A small CTC audio transcriber, trained from scratch.
Training: 25500 steps, batches of 64.
Rows from block 3 of a small CTC audio transcriber, named by matrix and row number. Rows with one number belong to one neuron. Each number is 500 + 50 x the weight over its row's rms, rounded and kept within 0 to 999. All counts start at 0. Numbers have three digits each.
Before each neuron's rows are labels from the 100 clips, of 14976, where the neuron reaches its largest size: "loudest" is the band of the loudest frequency at the time of the peak. Only what is clearly more common there than usual is listed. The data: read English sentences (LibriTTS-R).
# gate: MLP gate (model.blocks.3.mlp.gate.weight, 384x192), inputs 96-191
# fc1: MLP up (model.blocks.3.mlp.fc1.weight, 384x192), inputs 96-191
# fc2: MLP down (model.blocks.3.mlp.fc2.weight, 192x384, transposed), outputs 96-191

loudest: 4000 to 8000 Hz
gate.106:551458512406478474498507468464525507521555538462512538495479500589632523548494564508496500530500545495490454510473467492478483477506479519436451383565523389472394512498557465541434614486457472508493548529515505475528397540543518551538527510547500499548472495454502525426485463432532450528
fc1.106:490507476572521590573456568562445547487524514473466557536513507543529505519519536545502477477520577475437455413541499440508485446578470441449538535482480651592506515553446510515504506518608462587500419529528468432479450474478568467548518470504552442476564502438487467507424419491434508531
fc2.106:536567557487496502577459539564499531424470456450472380497552504524524491452476514497522480477495488439480535427563519498517458469474521415407444469492526448529511418470465477524578416561495458480481542399558565592460453501523476490558434476478508428506438537521578393449527604337438422569

loudest: 500 to 1000 Hz
gate.183:552558387549490487455554566447582479556554572592423419553512555410530498479445482556466402492468481544559501468486460464509445455554498465517460476427530531486519525562436474477327471475434433536432547472518578528454587464519534505564486469527508521490442468572503588562512548542481506532
fc1.183:552544484457514490526489523523455532533513668582514559566460549504590410492415465538562490488546472519487502525432448560551529501443466471458372603489443491512466476495552482521619569505527504425434482548501451467523524492541459547484505576464422526560467527563448508396580502440430542473
fc2.183:546493527554506515447548454538504467586446483565474547517519499467556451450636446444534488487545438571431553531498522450448542547447488520535540538602417573532445542515513553398523496490478572440492434422479477539442475496467558516477492443544483555478443581509558427490460603531491582461

loudest: 250 to 500 Hz
gate.349:533452568432514513509496564483365471438539455532558476431505496432498580491492457574424437518536491576528470453513409518449592519471516513446504508572560481533495479504457431445541556526505578503512525469413461417491434604454474470531544454526454534426470568479474465440581466571545445376
fc1.349:516469584566555530452471475596477561605547459429482483447588480500492468469475499513514489494579507523564484543517533542412539498519474460577582466572528510526547560581527522498460447474566524530509492483458511475495508493522520537472377510466529490449353514507535478409623476580445454447
fc2.349:468485516458521511520523502504608378538532444505507474465385441601468496516463517495460564537500450517515445482429467515517449592420535532530513580525453505563412515554559528438512534549484522502495469497536476445517402458538470395543467526568496547471485436480514440504614532530476525479

loudest: 500 to 1000 Hz
gate.249:512490492489581462457526579453383540592515539543485397501535479511493451497619456449526543566518481426466450524483557454463470578452458489473504474495548481468478410494587532511554482548479507434488477492487383488505526589547477590569541451454537463431455476465410474492569526425490460514
fc1.249:499569546492557517447541469490558517456522507460537489521454427473529609510515466507465523622446539543432493522509399537491479542537509573460542556381426496481560473581474415446523587525486486458492493458529479454531545588533476560505446594451451485469489525488395523490464381483450483406
fc2.249:356464485586483492531505436456428475581493492504538481566524516410513428513448549488553471497482555569499426505555412566524575471523535458513551518484557465521536471399482463519557444479591546428474430466470442471503512478529521452422511594351500542525471570532495496468520470516462479433

loudest: 500 to 1000 Hz
gate.5:512521578438568487474527476559538515537528508607575464562542444597510524461576458537363461521474500459498546527494496516413440544426457536560578491431574515483538558484466548530534530484562367474531563527447393417569416488614534515485507521527469459457539572513539591487523454590586510487
fc1.5:506428526536531505496557529349584462558428385448478493548597499545505537391500516460550515483511534447447452570544515515504484454506458406486592568563412530586458513428443463384577518428450469478537644468547524479478532537457475439459587551535469516507545449514519472525420497582555450532
fc2.5:560487521525483478512379469440505555455482481490539516515535465469491492496521491475476357530520488414507541580573564513539583485591526381447514511533413559454575535482494428468477433500517473495497407503586563456501516459466481538455499515506472398441561528487414459484523539615545509456

loudest: 250 to 500 Hz
gate.319:452439498547496466427600489527455483568518454516416500481491401446541447503526479516552574522577624510494541529498587492571506476524548606566445551470442525513394509538510533488410445439462432497524545515480484505431491414508462553479534509394487501523435524484550499442617456515616497597
fc1.319:595541525609616479479413519458507486523450419445550460585496574452545505500562447446472532446530536504493420507605493471475470516468485498455408534526495498510399433567533436489532520561458558520465422401486567450564498521393472467584544524584521488479488458477567609521536392599426485490
fc2.319:521524539433499474538638507469642483458567497452468548544620517453481415537450554563528488520546501527512512438478512452561505504391556536560488537484458519494519453476514543488509500358550481484494492436572560483547476442515498460511444513497495588519444550440524488496455604533512492581

loudest: 500 to 1000 Hz
gate.274:482446543445521571490537486588489401544437472435570448435565529406500493514529548502551465545448541506469489498440601439491557487563493500420549552486532450367476544457503501483573462378449502522410475470526523417508506521504488457578525441500541471481500475514537536425535599438538504522
fc1.274:617501524500482488519516536493469505487532478444506491448549434534477474514597487493515485551545531479561442507550517504510464449531478524506499467560516556413504527463475429480494328528541392567556503513501452455555482493540534452455499634500586466527533544485430491431436491492568499440
fc2.274:461538518475566491574512518612483577530513455528571453527464464541647487519548460506491442431478566404522527503518492501553525457555472491495555478571560555589537527598505456504564401519512436500602455601555516537510448486446481499548414489526570528464490537464488490506471548520559553458

loudest: 1000 to 2000 Hz
gate.102:473534477463500465497598450478499601527418485524500509535434509466499475552497479647458455353499476526445493500481485480457576476485438524521450427523563459558554481602357521527548500502455534528602487510456521437526493476562550478472560457511469513626516409487453492524526481540513534475
fc1.102:476491519513547449570472462511567550473475448519500492448480580553474538449533593527417526454416584542550549506465487501524502574489511559414600515430491586424447484518425487585445436435530514588554611437501484496512423500564528534500473460451523484479535509467491442530540512528578454501
fc2.102:427521504439527442455405412380463557471550583474572452506568510530554525488458626495438487527552519447473524611423419459531504542422570435479541529545585499525403520479576509470433528499524499499571524445549495554540545517543472458532504427549508565539447577456459506498525504556554440573

loudest: 4000 to 8000 Hz
gate.234:445509594528621453574490383497560485455542559551495538507580431493531460497475559513529557536566362509480426466480473588513435459515473561440569517460488457515476479501437532460522462438578446546461469488451479490472440500450487450533584472462503519518596549547462487475538527478476534520
fc1.234:529559452463511477492424593538415511578473499529552500483485536499529483571461466507466513484478539508568554527494513532502478582477527500505555492397468479527402512525573459397509478531582524462453437577531535543505465497518459510573551484463452423443388521562484482535583613519478575497
fc2.234:535495482477481448540515490591449485527442492518514531466390489459569467482515386458526583603473569442478426552535501528482453407566575520526490478501552505413453497538524511494577580510480536443563511573489576477579545488531439521532503508484456565558536412493517546558434437445431498452

loudest: 1000 to 2000 Hz
gate.252:488583536548535494462463421465526425583468519464496517432486466469490494550489489546437421461511461499423451582473506544491522485412523490500582457419514461454507599557481500540562533412499533498385419380490637421449431472507547472434553500464526488481566478455565495556506560553531456550
fc1.252:516403499476504499504527553416491459479490539514460494576527504511476506437475518558532441448544408439437445524508498515471471512533581410570548478540518426505478527532555463507528511513502430471447523504574504520462521496498493519406459471471535474445462401503555503483554471489528462488
fc2.252:508483479459504596516528454476487521430539466505488482516516619511455478567513517566519455409508595507432481508536484463562465557609583427473577525549450581580511435337498467515491522554446522587517531512501505537497601536473457495490448516530487573437510537514503555501521475401428432480

loudest: 250 to 500 Hz
gate.269:430553483532653532579478471476567445447481492509523428580484496409534447429592439578503486479455469550474498406563570417493543531527540487461598463579518512499540441473480467587518442446503437566496541520640439607536527491595475482575491411525474470527519453515490489558568448543494422474
fc1.269:505611545559462543526468489510508470471529617528469530514490404495556448421386554471590573508407495531545496569426419505571558503470522437456501475565595429456496491491522514379495505489517504541606497548520470389518561494401532512472450456507526570533539524487521590534430454536491571533
fc2.269:572408490404510503552484489468554495488540573550519444449537521509537512588535489501541456453537476425470521568481578520427451457545519462483582520479449461446496450461524490526445593456528464516570542557553564570436522457510513543558476466530458536451375487590505508612600464529575528496

loudest: 2000 to 4000 Hz
gate.359:426569524576608504478493483504589465457484461510557539384511576562446452420516517461550492514500521491567476477554504581485561553461498514535594484454496589443414471430372490543424472484517434551581507483476491505467512577596551465415477523480539479441520520447510503497484504498485516434
fc1.359:509495569540507450438411538465462531529508413502499502502479445538476515513542463498474406654464472460468529521486575444528486553610474538545503515500484454565547535480465569512495525518479511581485557584435522481421515455513489491481500392478489615556561539474554531462557419477494421487
fc2.359:520502480439449533485392497491523557476425507505516463439453591467542537521449458521520500437504458505561519471429582391512481516452611473526459517520459494533515481477565550527529511522477580451470451489532415518525482609480641455520571548456559523567427528568440480527433478452498487493

loudest: 250 to 500 Hz
gate.116:449496460499584496462587593541576524443559478469491511431607433448482487458517529466455558475615540539461536503422487467565491459469598530393547509462446511462509462461533445485545559508491479619590483519498513514551489527492488471575543489480450531480450469466475505503503494627518685478
fc1.116:420526483530495479503588497470541548477518497511463493595531470448474541549548460468500633554523551474460558563421569568516489505508530637423501461444529487411497455499492487395497546522503530557480506472566483476522482539493453544459485405476459504467539445496466563527513514575599439437
fc2.116:458499554516389469516419472588389493485495527528538493431458558553493520592542486532452475478540452485535477487545469495546537396426498456455390513407469589498570518514513406493537526404426465465546529498471511538518486510495454534451525568501498521489494587444460516479431505496584532423

loudest: 4000 to 8000 Hz
gate.312:503485593421505528540412490452538549476430521575575512555441526392586527458432512528511471513497600424496393550548507491476508463571468622464508602395462499498536517548457497482452557465516505568546482515463620549547412418490484497460541496475461462548515395492532506568582466541521559441
fc1.312:494514550422504400447525508589532539464472527483485585483508456428518478481551517555542546494415492555473504591574529471597458469423390424521490439570626505508425552522461538485487501471424489433547406529489411515430454452503458499517522519511504554467509429540579531504538519645558440453
fc2.312:464493506581488427637593377575513514516531454443525512538478495458418493469457477480621492476372534459472583539539507476582485511565551490492622602414544497574464484439475557605457575524541534453466464484509622524471535469580486453497490527492484488396534545570487568506465529445533542467

loudest: 1000 to 2000 Hz
gate.370:536509470461508495538530509412474440563487509494542431496481545498529516542458506456460568530560496511545472533385537504472487522502551528588512520510485469398581454511475480540519533522517514553493511417544486377582556469478493485453486455529419365509499471598445533482556444482509494455
fc1.370:556517537520554363513529516454534427543404483448446510488573588587560485484513465476522437458545432568471534545478537452508483519511493547557541492587497579483569588495461537561454528480481485559516391518554524521472536479510512514494444459546472463423510467461543519450515473544536439573
fc2.370:461465532420533462480573541454458480455562439378481533485576457446507535517472540538527432454465536549540504428503555487539459580464454590501514592472555476460484511578492416497446499492598505513609441537490491552435503504530403457484545516548502607502543624472499505536433458444509627569

loudest: 250 to 500 Hz
gate.364:521512475507460477420493389575468472439482581498532477468431436428510411499572505499436432516497493498482501550418572494478503374438474519545673412512537503454481493482469466504564439532529520482552564537543491437503555612477550466518491467461499583427481531485542564457450451531473535486
fc1.364:489385543528470572525555490534565554388484541611483518494511496460484506530558435475419557454515529609501507491416553476496497558490540460522453444410536473425414446503473491448414484410506492554473546502495546576504445525508512392424434535441423472575534477469524579459538438590556496459
fc2.364:475558528481452557525465558525452492481487536475493545494482587520564423514548486437535493542500444492568470494540636483496581544512562476550494533540478526536585509466528555501527509541582475454499417458517540439447392555499501515617539478513489527563541524491517541442520578519495476556

loudest: 500 to 1000 Hz
gate.259:434589497484468529502596506436440570634592547488463481481484502503448507408541507457501410451472495422479544536464550428575564526427554518459520453569481557544543459563447520498508390437391503556513580562455511542464517487466478547454490668514512409513515472502548463565443574516564531515
fc1.259:452430429519633585477488510597515544498510470498479546570543495548460448521536518425495477422556463540399590507501459470534451491520553514571553472463501444504531471544539387331421511556572526487520576508516469532456532454504460495517481482589461506445431553499494519553558480414556564379
fc2.259:525513498562495476475513584514489478627483504521516536454510459512607551486431547494417531541460575536492466496495502565492541383463527425591443469470461513489588538535431472457493493542443463330446577446488444451502514484445492523463539526486455555392454485518412489466566502512572475498

loudest: 2000 to 4000 Hz
gate.320:596452602516541452477470475464436466470484536522484500482532503426558535513474432449529565532585545392446548642472487497570454462531447560440564536572527510463613501399412484552471626517472481516455451531422500454479520450485507537406551509465520423567567549473506509603440441506481485479
fc1.320:465481572564477530556408546428455550601519410495488552465478468563544417503530467515562523486511490489481486531416512491555510451510442584576549518454473510413512558420505545527468547511628494534462498498488499559451489462465573555424464541576482489487557481530550525525423541512461466494
fc2.320:387485487441434481500421523556513558456497492515516490495444550537548557456529549537449492501496470471478511468534461471474541558500616519469495545463485555531522580382416447483500551508534455491495566540506525473519577450550509575459450602594493516478540501572472374477567447541477602511