{
  "model": "CTC audio transcriber",
  "n_mels": 64,
  "input": "log_mel",
  "spec_augment": false,
  "win_length": 400,
  "tokenizer": "char",
  "mlp_ratio": 2,
  "subsampling": 2,
  "init": "orthogonal",
  "residual_init": "none",
  "optimizer": "muon",
  "nesterov": true,
  "adamw_lr_other_params": 0.00086,
  "grad_clip": 1.0,
  "final_lr_fraction": 0.05
}
Rows from block 9 of a small CTC audio transcriber, named by matrix and row number. Rows with one number belong to one neuron. Each number is 50 + 15 x the weight over its row's rms, rounded and kept within 0 to 99. All counts start at 0.
Before each neuron's rows are labels from the 100 clips, of 14976, where the neuron reaches its largest size: "top examples" is what is common among them. Only what is clearly more common there than usual is listed. The data: read English sentences (LibriTTS-R).
# gate: MLP gate (model.blocks.9.mlp.gate.weight, 384x192), inputs 0-63
# fc1: MLP up (model.blocks.9.mlp.fc1.weight, 384x192), inputs 0-63
# fc2: MLP down (model.blocks.9.mlp.fc2.weight, 192x384, transposed), outputs 0-63

top examples: the word "answered"
gate.138:43 40 79 47 53 61 45 34 69 44 39 57 64 58 85 45 57 46 39 51 32 43 32 56 72 51 78 61 59 30 63 88 65 75 73 55 32 66 32 47 45 38 39 48 72 63 47 45 51 53 45 46 63 28 45 24 29 31 45 73 52 61 63 40
fc1.138:61 39 42 33 61 75 51 60 64 66 47 62 61 60 34 56 40 16 45 48 22 61 22 43 63 48 69 63 38 24 51 38 43 66 36 65 68 63 41 50 42 13 62 54 26 48 52 51 37 51 22 50 63 44 58 61 34 37 46 90 44 46 72 49
fc2.138:30 50 69 56 40 18 38 46 37 61 14 41 31 40 40 50 55 55 32 99 72 22 24 61 58 49 43 69 50 60 43 60 25 54 36 38 64 50 42 33 63 66 64 33 72 31 43 43 35 42 36 69 38 41 38 46 41 28 76 47 77 56 56 39

top examples: the word "shall"
gate.262:28 67 27 42 69 29 29 65 24 36 39 48 53 42 28 91 49 39 31 57 75 63 57 60 64 99 56 36 31 80 65 62 32 68 43 40 65 63 30 55 61 41 20 47 61 45 61 29 64 49 39 45 58 44 45 86 57 43 50 41 41 35 76 69
fc1.262:39 46 41 42 25 46 66 85 57 42 59 37 55 48 46 67 54 49 56 77 67 38 56 77 50 39 44 34 56 52 75 77 62 78 66 18 56 52 44 30 37 58 52 29 43 43 43 65 49 59 29 38 63 51 30 63 59 46 24 45 32 47 60 45
fc2.262:47 39 77 56 60 54 59 70 44 68 29 50 46 43 39 52 39 62 51 39 55 46 54 38 90 55 30 83 49 66 46 68 67 50 30 54 48 44 27 40 43 40 75 76 46 53 50 56 79 35 51 18 61 82 38 17 61 34 18 43 52 51 69 57

top examples: the word "take"; the word "make"
gate.322:28 38 42 43 32 76 70 40 65 58 43 39 53 38 28 42 56 74 55 66 35 40 27 41 67 66 22 24 58 30 56 42 62 61 57 65 44 51 69 53 57 42 27 37 62 47 54 39 41 40 43 38 60 44 73 48 42 44 55 37 54 52 53 63
fc1.322:37 49 57 48 27 33 65 50 47 52 57 40 42 57 43 77 52 24 23 42 31 51 61 65 54 63 37 36 58 49 67 48 64 44 69 27 49 34 33 42 42 60 51 39 62 33 43 51 22 63 65 70 53 38 31 60 49 55 59 60 45 65 44 47
fc2.322:44 47 45 59 82 70 74 39 44 58 62 47 42 57 56 60 38 70 80 52 60 60 87 46 48 64 80 49 29 67 61 54 45 39 73 41 60 69 36 54 48 41 66 46 57 79 63 51 71 47 67 64 55 51 54 54 47 73 47 53 61 43 53 61

top examples: the word "and"
gate.37:30 61 57 44 46 72 06 48 66 50 50 78 44 20 50 67 73 66 55 59 38 44 66 57 76 53 78 39 39 60 26 50 43 67 62 34 34 61 43 62 61 51 36 28 58 56 15 74 61 54 53 40 44 33 58 56 47 56 49 61 51 52 86 39
fc1.37:23 45 32 45 26 73 47 40 39 39 67 54 45 60 54 40 61 50 54 68 13 47 52 54 54 64 50 54 68 73 54 50 63 66 47 45 52 51 24 45 55 63 21 38 65 74 24 53 57 32 46 40 53 06 45 38 29 60 43 77 42 34 40 46
fc2.37:60 31 31 58 50 76 65 42 44 67 76 52 55 50 68 60 41 72 73 57 59 60 57 36 55 69 49 46 45 58 35 77 27 25 58 51 46 49 22 59 34 61 48 44 58 29 43 64 46 61 55 60 66 40 66 60 48 55 32 69 43 32 36 77

top examples: the word "i"
gate.338:33 51 42 85 57 59 23 47 62 40 43 71 57 51 67 42 52 33 41 47 46 65 47 49 94 60 54 57 46 07 54 41 55 48 33 53 41 63 50 58 68 99 36 28 56 44 35 37 58 29 53 40 68 44 30 53 60 67 64 55 37 54 59 31
fc1.338:38 46 93 46 24 60 80 56 64 63 43 48 47 68 64 43 50 57 27 57 31 80 58 53 72 29 53 46 37 50 49 52 53 45 64 51 49 36 33 47 76 59 35 66 33 42 62 50 54 77 48 84 70 54 44 49 60 61 26 66 15 45 69 39
fc2.338:46 91 39 53 68 59 79 45 51 54 44 63 62 71 19 56 41 33 61 51 32 45 41 21 67 46 33 51 83 48 55 48 49 79 31 66 28 69 51 51 38 58 52 73 37 42 55 34 50 84 52 52 58 48 31 31 40 55 57 63 55 51 39 55

top examples: the word "and"
gate.163:51 48 65 53 30 66 30 10 38 69 76 41 36 78 45 66 47 65 68 42 61 44 24 11 59 57 62 44 61 99 73 51 47 70 55 34 27 31 34 45 42 56 46 74 53 47 32 22 44 36 48 60 64 54 38 67 81 70 57 77 47 54 50 56
fc1.163:29 59 51 60 56 78 52 59 47 63 49 25 31 37 55 45 39 42 58 67 52 55 53 42 51 62 33 76 59 64 46 43 33 65 26 80 49 66 56 59 73 65 60 50 23 76 65 59 50 49 44 50 49 25 58 34 46 57 49 47 55 64 50 41
fc2.163:52 72 55 55 51 33 44 41 32 31 54 58 50 56 27 51 43 46 55 63 40 44 42 26 43 67 17 54 45 19 38 49 49 41 44 78 51 52 39 32 62 59 20 72 36 66 38 49 29 53 67 56 53 52 55 61 65 34 32 56 57 26 30 35

top examples: the word "i"
gate.267:51 67 66 60 46 75 62 50 66 55 30 39 38 51 42 57 42 60 67 59 36 44 41 69 41 50 54 65 37 49 45 47 49 55 60 38 57 53 31 24 37 63 68 55 36 57 18 46 54 26 67 53 55 40 63 60 40 18 30 52 56 60 52 65
fc1.267:63 56 80 47 50 41 59 47 49 39 43 35 64 73 63 43 67 58 58 64 43 46 70 55 54 41 41 41 54 55 43 38 61 36 64 54 45 37 63 19 49 58 36 51 45 42 76 35 48 59 63 61 67 35 77 40 75 58 49 46 47 50 43 35
fc2.267:33 63 62 44 65 31 64 57 39 42 53 57 42 60 38 22 32 34 58 33 66 45 24 44 56 50 99 48 58 51 27 36 61 59 49 57 43 72 69 51 38 78 39 43 52 44 76 60 63 48 58 75 48 53 19 67 39 67 75 59 50 45 41 39

top examples: the word "i"
gate.111:51 48 64 76 52 31 44 42 71 37 54 63 47 49 48 16 62 36 22 86 46 61 66 31 58 45 49 31 77 58 42 14 21 29 45 72 52 56 77 32 30 39 50 33 46 61 49 44 52 49 21 48 59 45 45 44 29 44 58 60 52 58 45 58
fc1.111:92 43 34 34 51 72 55 30 46 34 50 61 42 48 73 51 52 64 49 38 40 55 35 55 29 30 44 48 47 42 17 83 56 42 65 47 57 46 40 64 42 30 50 44 54 65 52 58 53 27 30 78 50 32 21 88 63 51 36 30 61 83 67 32
fc2.111:37 80 60 45 29 55 82 37 62 36 48 58 52 53 72 64 61 59 58 73 50 48 73 47 45 44 46 47 39 57 66 21 54 55 65 40 28 61 28 76 42 64 47 51 06 63 32 35 32 34 62 47 49 64 44 49 32 43 66 49 52 47 40 56

top examples: the word "i"
gate.52:28 51 57 51 36 31 24 50 42 58 80 83 38 75 54 52 23 45 34 72 55 68 39 44 41 47 60 43 47 20 50 54 42 58 78 66 45 66 58 52 43 33 33 44 49 65 58 16 60 64 45 27 61 60 63 31 31 41 36 36 68 70 39 56
fc1.52:55 43 38 37 32 66 78 64 45 20 37 50 57 61 46 59 72 64 61 58 50 11 60 47 34 41 53 47 30 69 61 33 64 76 40 55 47 77 27 70 40 28 50 39 63 49 27 33 60 79 85 33 62 44 35 47 60 49 42 51 31 34 49 58
fc2.52:48 60 60 51 41 42 43 63 63 77 43 60 55 67 33 56 51 47 48 58 46 65 53 54 70 00 30 13 54 77 62 50 77 47 79 54 85 33 28 40 69 34 47 31 59 56 43 53 89 33 66 48 41 44 55 42 38 48 64 32 75 31 58 56

top examples: text has "each"
gate.130:45 61 63 38 60 74 73 84 65 58 29 55 81 67 23 36 53 62 48 51 20 69 79 57 70 60 75 52 86 52 40 56 52 57 58 44 18 43 38 59 13 64 43 34 44 43 75 40 49 44 84 54 42 41 59 58 47 37 11 49 46 33 64 36
fc1.130:81 28 58 53 70 48 47 84 39 19 58 41 34 38 40 23 49 47 20 39 32 59 37 54 40 41 35 20 01 57 65 34 50 49 66 39 83 49 63 59 42 69 53 43 44 47 71 51 39 29 37 28 58 69 29 65 47 72 46 57 54 22 58 59
fc2.130:64 29 75 60 36 08 46 62 45 24 32 45 36 32 49 58 44 79 22 34 58 51 53 42 67 51 88 52 28 84 55 62 74 23 71 46 59 52 73 55 31 49 21 46 58 53 45 60 46 56 65 38 42 58 75 54 64 21 53 59 33 61 53 30

top examples: the word "once"
gate.61:47 47 69 50 54 35 41 16 51 52 20 59 66 61 51 47 57 23 52 38 42 21 32 17 53 86 47 39 32 53 58 54 40 54 69 58 41 71 51 50 38 62 69 55 68 38 67 37 39 47 64 59 68 37 55 38 41 58 57 45 45 57 59 50
fc1.61:58 57 58 47 83 41 36 30 60 59 66 81 53 56 51 84 61 38 75 51 56 40 43 45 32 45 58 57 44 44 33 56 54 45 44 56 44 66 44 63 48 60 71 30 36 46 26 47 45 25 58 59 73 55 41 15 69 45 59 41 76 48 46 51
fc2.61:35 48 64 31 69 62 43 31 68 44 57 64 35 58 31 37 46 49 73 48 51 30 24 58 44 61 78 51 32 54 38 49 54 50 62 55 43 61 46 33 61 36 73 47 42 17 52 29 38 57 45 31 27 43 60 32 67 25 55 44 16 39 67 54

top examples: the word "i"; the word "it"; the word "but"
gate.146:53 59 65 38 85 42 54 50 51 52 27 34 55 44 56 42 58 42 32 42 51 49 16 60 30 59 59 32 61 99 55 43 44 36 69 56 27 65 37 55 59 50 58 45 44 60 50 27 41 32 51 27 31 67 35 66 51 58 40 75 75 48 46 63
fc1.146:61 53 67 73 48 71 41 30 62 53 55 39 41 57 52 44 74 56 57 45 49 37 41 29 53 53 41 63 66 45 32 60 73 44 46 51 64 56 49 15 58 29 49 35 79 27 46 42 57 57 54 65 58 45 51 44 36 47 62 60 32 43 61 39
fc2.146:38 28 73 28 71 67 41 53 46 49 49 38 23 46 28 45 75 65 81 58 64 44 48 44 82 55 36 58 58 73 34 47 29 79 59 32 26 34 53 53 57 50 46 58 65 60 41 61 50 55 52 45 79 36 44 16 57 78 33 53 62 50 47 44

top examples: the word "and"
gate.276:64 38 55 52 56 81 36 37 34 71 48 54 62 64 57 59 45 54 07 74 43 47 36 40 34 76 58 50 40 53 60 49 28 68 74 64 27 32 39 49 67 38 52 64 56 49 52 62 30 36 52 45 68 39 39 40 30 41 44 74 41 60 42 74
fc1.276:55 27 57 47 47 70 37 60 19 55 50 48 70 44 64 55 41 67 38 76 25 36 46 31 63 82 56 37 55 64 55 36 43 67 81 61 29 45 79 59 79 71 38 44 59 37 50 92 36 29 53 37 58 36 53 84 38 47 61 60 44 49 32 54
fc2.276:66 28 75 51 40 41 99 46 27 57 38 49 47 33 45 76 47 59 54 58 41 40 63 53 61 49 30 52 47 64 37 44 52 63 43 74 42 57 44 42 54 49 43 29 22 53 70 49 71 62 68 71 25 29 55 49 62 56 46 57 46 46 61 44

top examples: text has "each"
gate.355:66 40 46 64 36 41 44 53 50 46 39 51 57 32 44 59 67 53 23 44 47 43 71 30 52 51 65 73 75 18 30 56 67 41 48 28 39 71 40 47 36 67 71 29 34 51 55 77 26 53 80 32 63 60 28 25 63 43 33 23 70 63 64 39
fc1.355:60 68 54 60 55 35 24 36 58 55 47 20 62 50 51 37 56 48 49 41 46 51 76 71 43 54 41 24 34 43 47 49 24 44 41 22 46 50 66 20 78 23 25 49 60 49 23 31 48 63 31 68 47 39 47 32 45 38 53 42 55 82 45 60
fc2.355:57 47 60 54 37 25 36 54 51 36 63 42 30 25 34 37 23 27 53 54 25 56 61 43 61 40 38 52 41 35 51 61 46 36 44 50 34 82 67 48 75 55 39 52 74 41 53 33 40 36 41 81 49 59 57 40 37 79 49 68 80 81 70 62

top examples: the word "is"
gate.34:21 45 60 74 30 54 38 45 44 48 70 46 47 28 82 52 72 73 70 22 44 37 45 30 52 55 46 38 46 43 43 52 59 45 35 44 31 53 47 70 72 58 24 81 41 40 43 34 63 39 53 16 60 55 52 48 55 63 50 33 68 41 57 14
fc1.34:58 46 74 62 40 54 44 52 50 31 53 42 48 50 54 48 44 43 46 43 56 62 55 61 42 52 44 68 31 41 31 54 64 52 58 68 58 68 44 68 61 57 18 54 69 28 45 20 52 22 49 61 75 28 65 46 35 41 51 77 46 54 44 67
fc2.34:56 80 40 61 67 20 42 47 46 36 43 58 63 79 57 48 55 50 66 69 36 36 63 55 51 79 68 76 42 64 55 26 47 57 35 29 33 38 50 64 38 62 49 49 19 42 41 32 54 61 69 49 60 47 54 50 51 45 37 64 49 64 37 76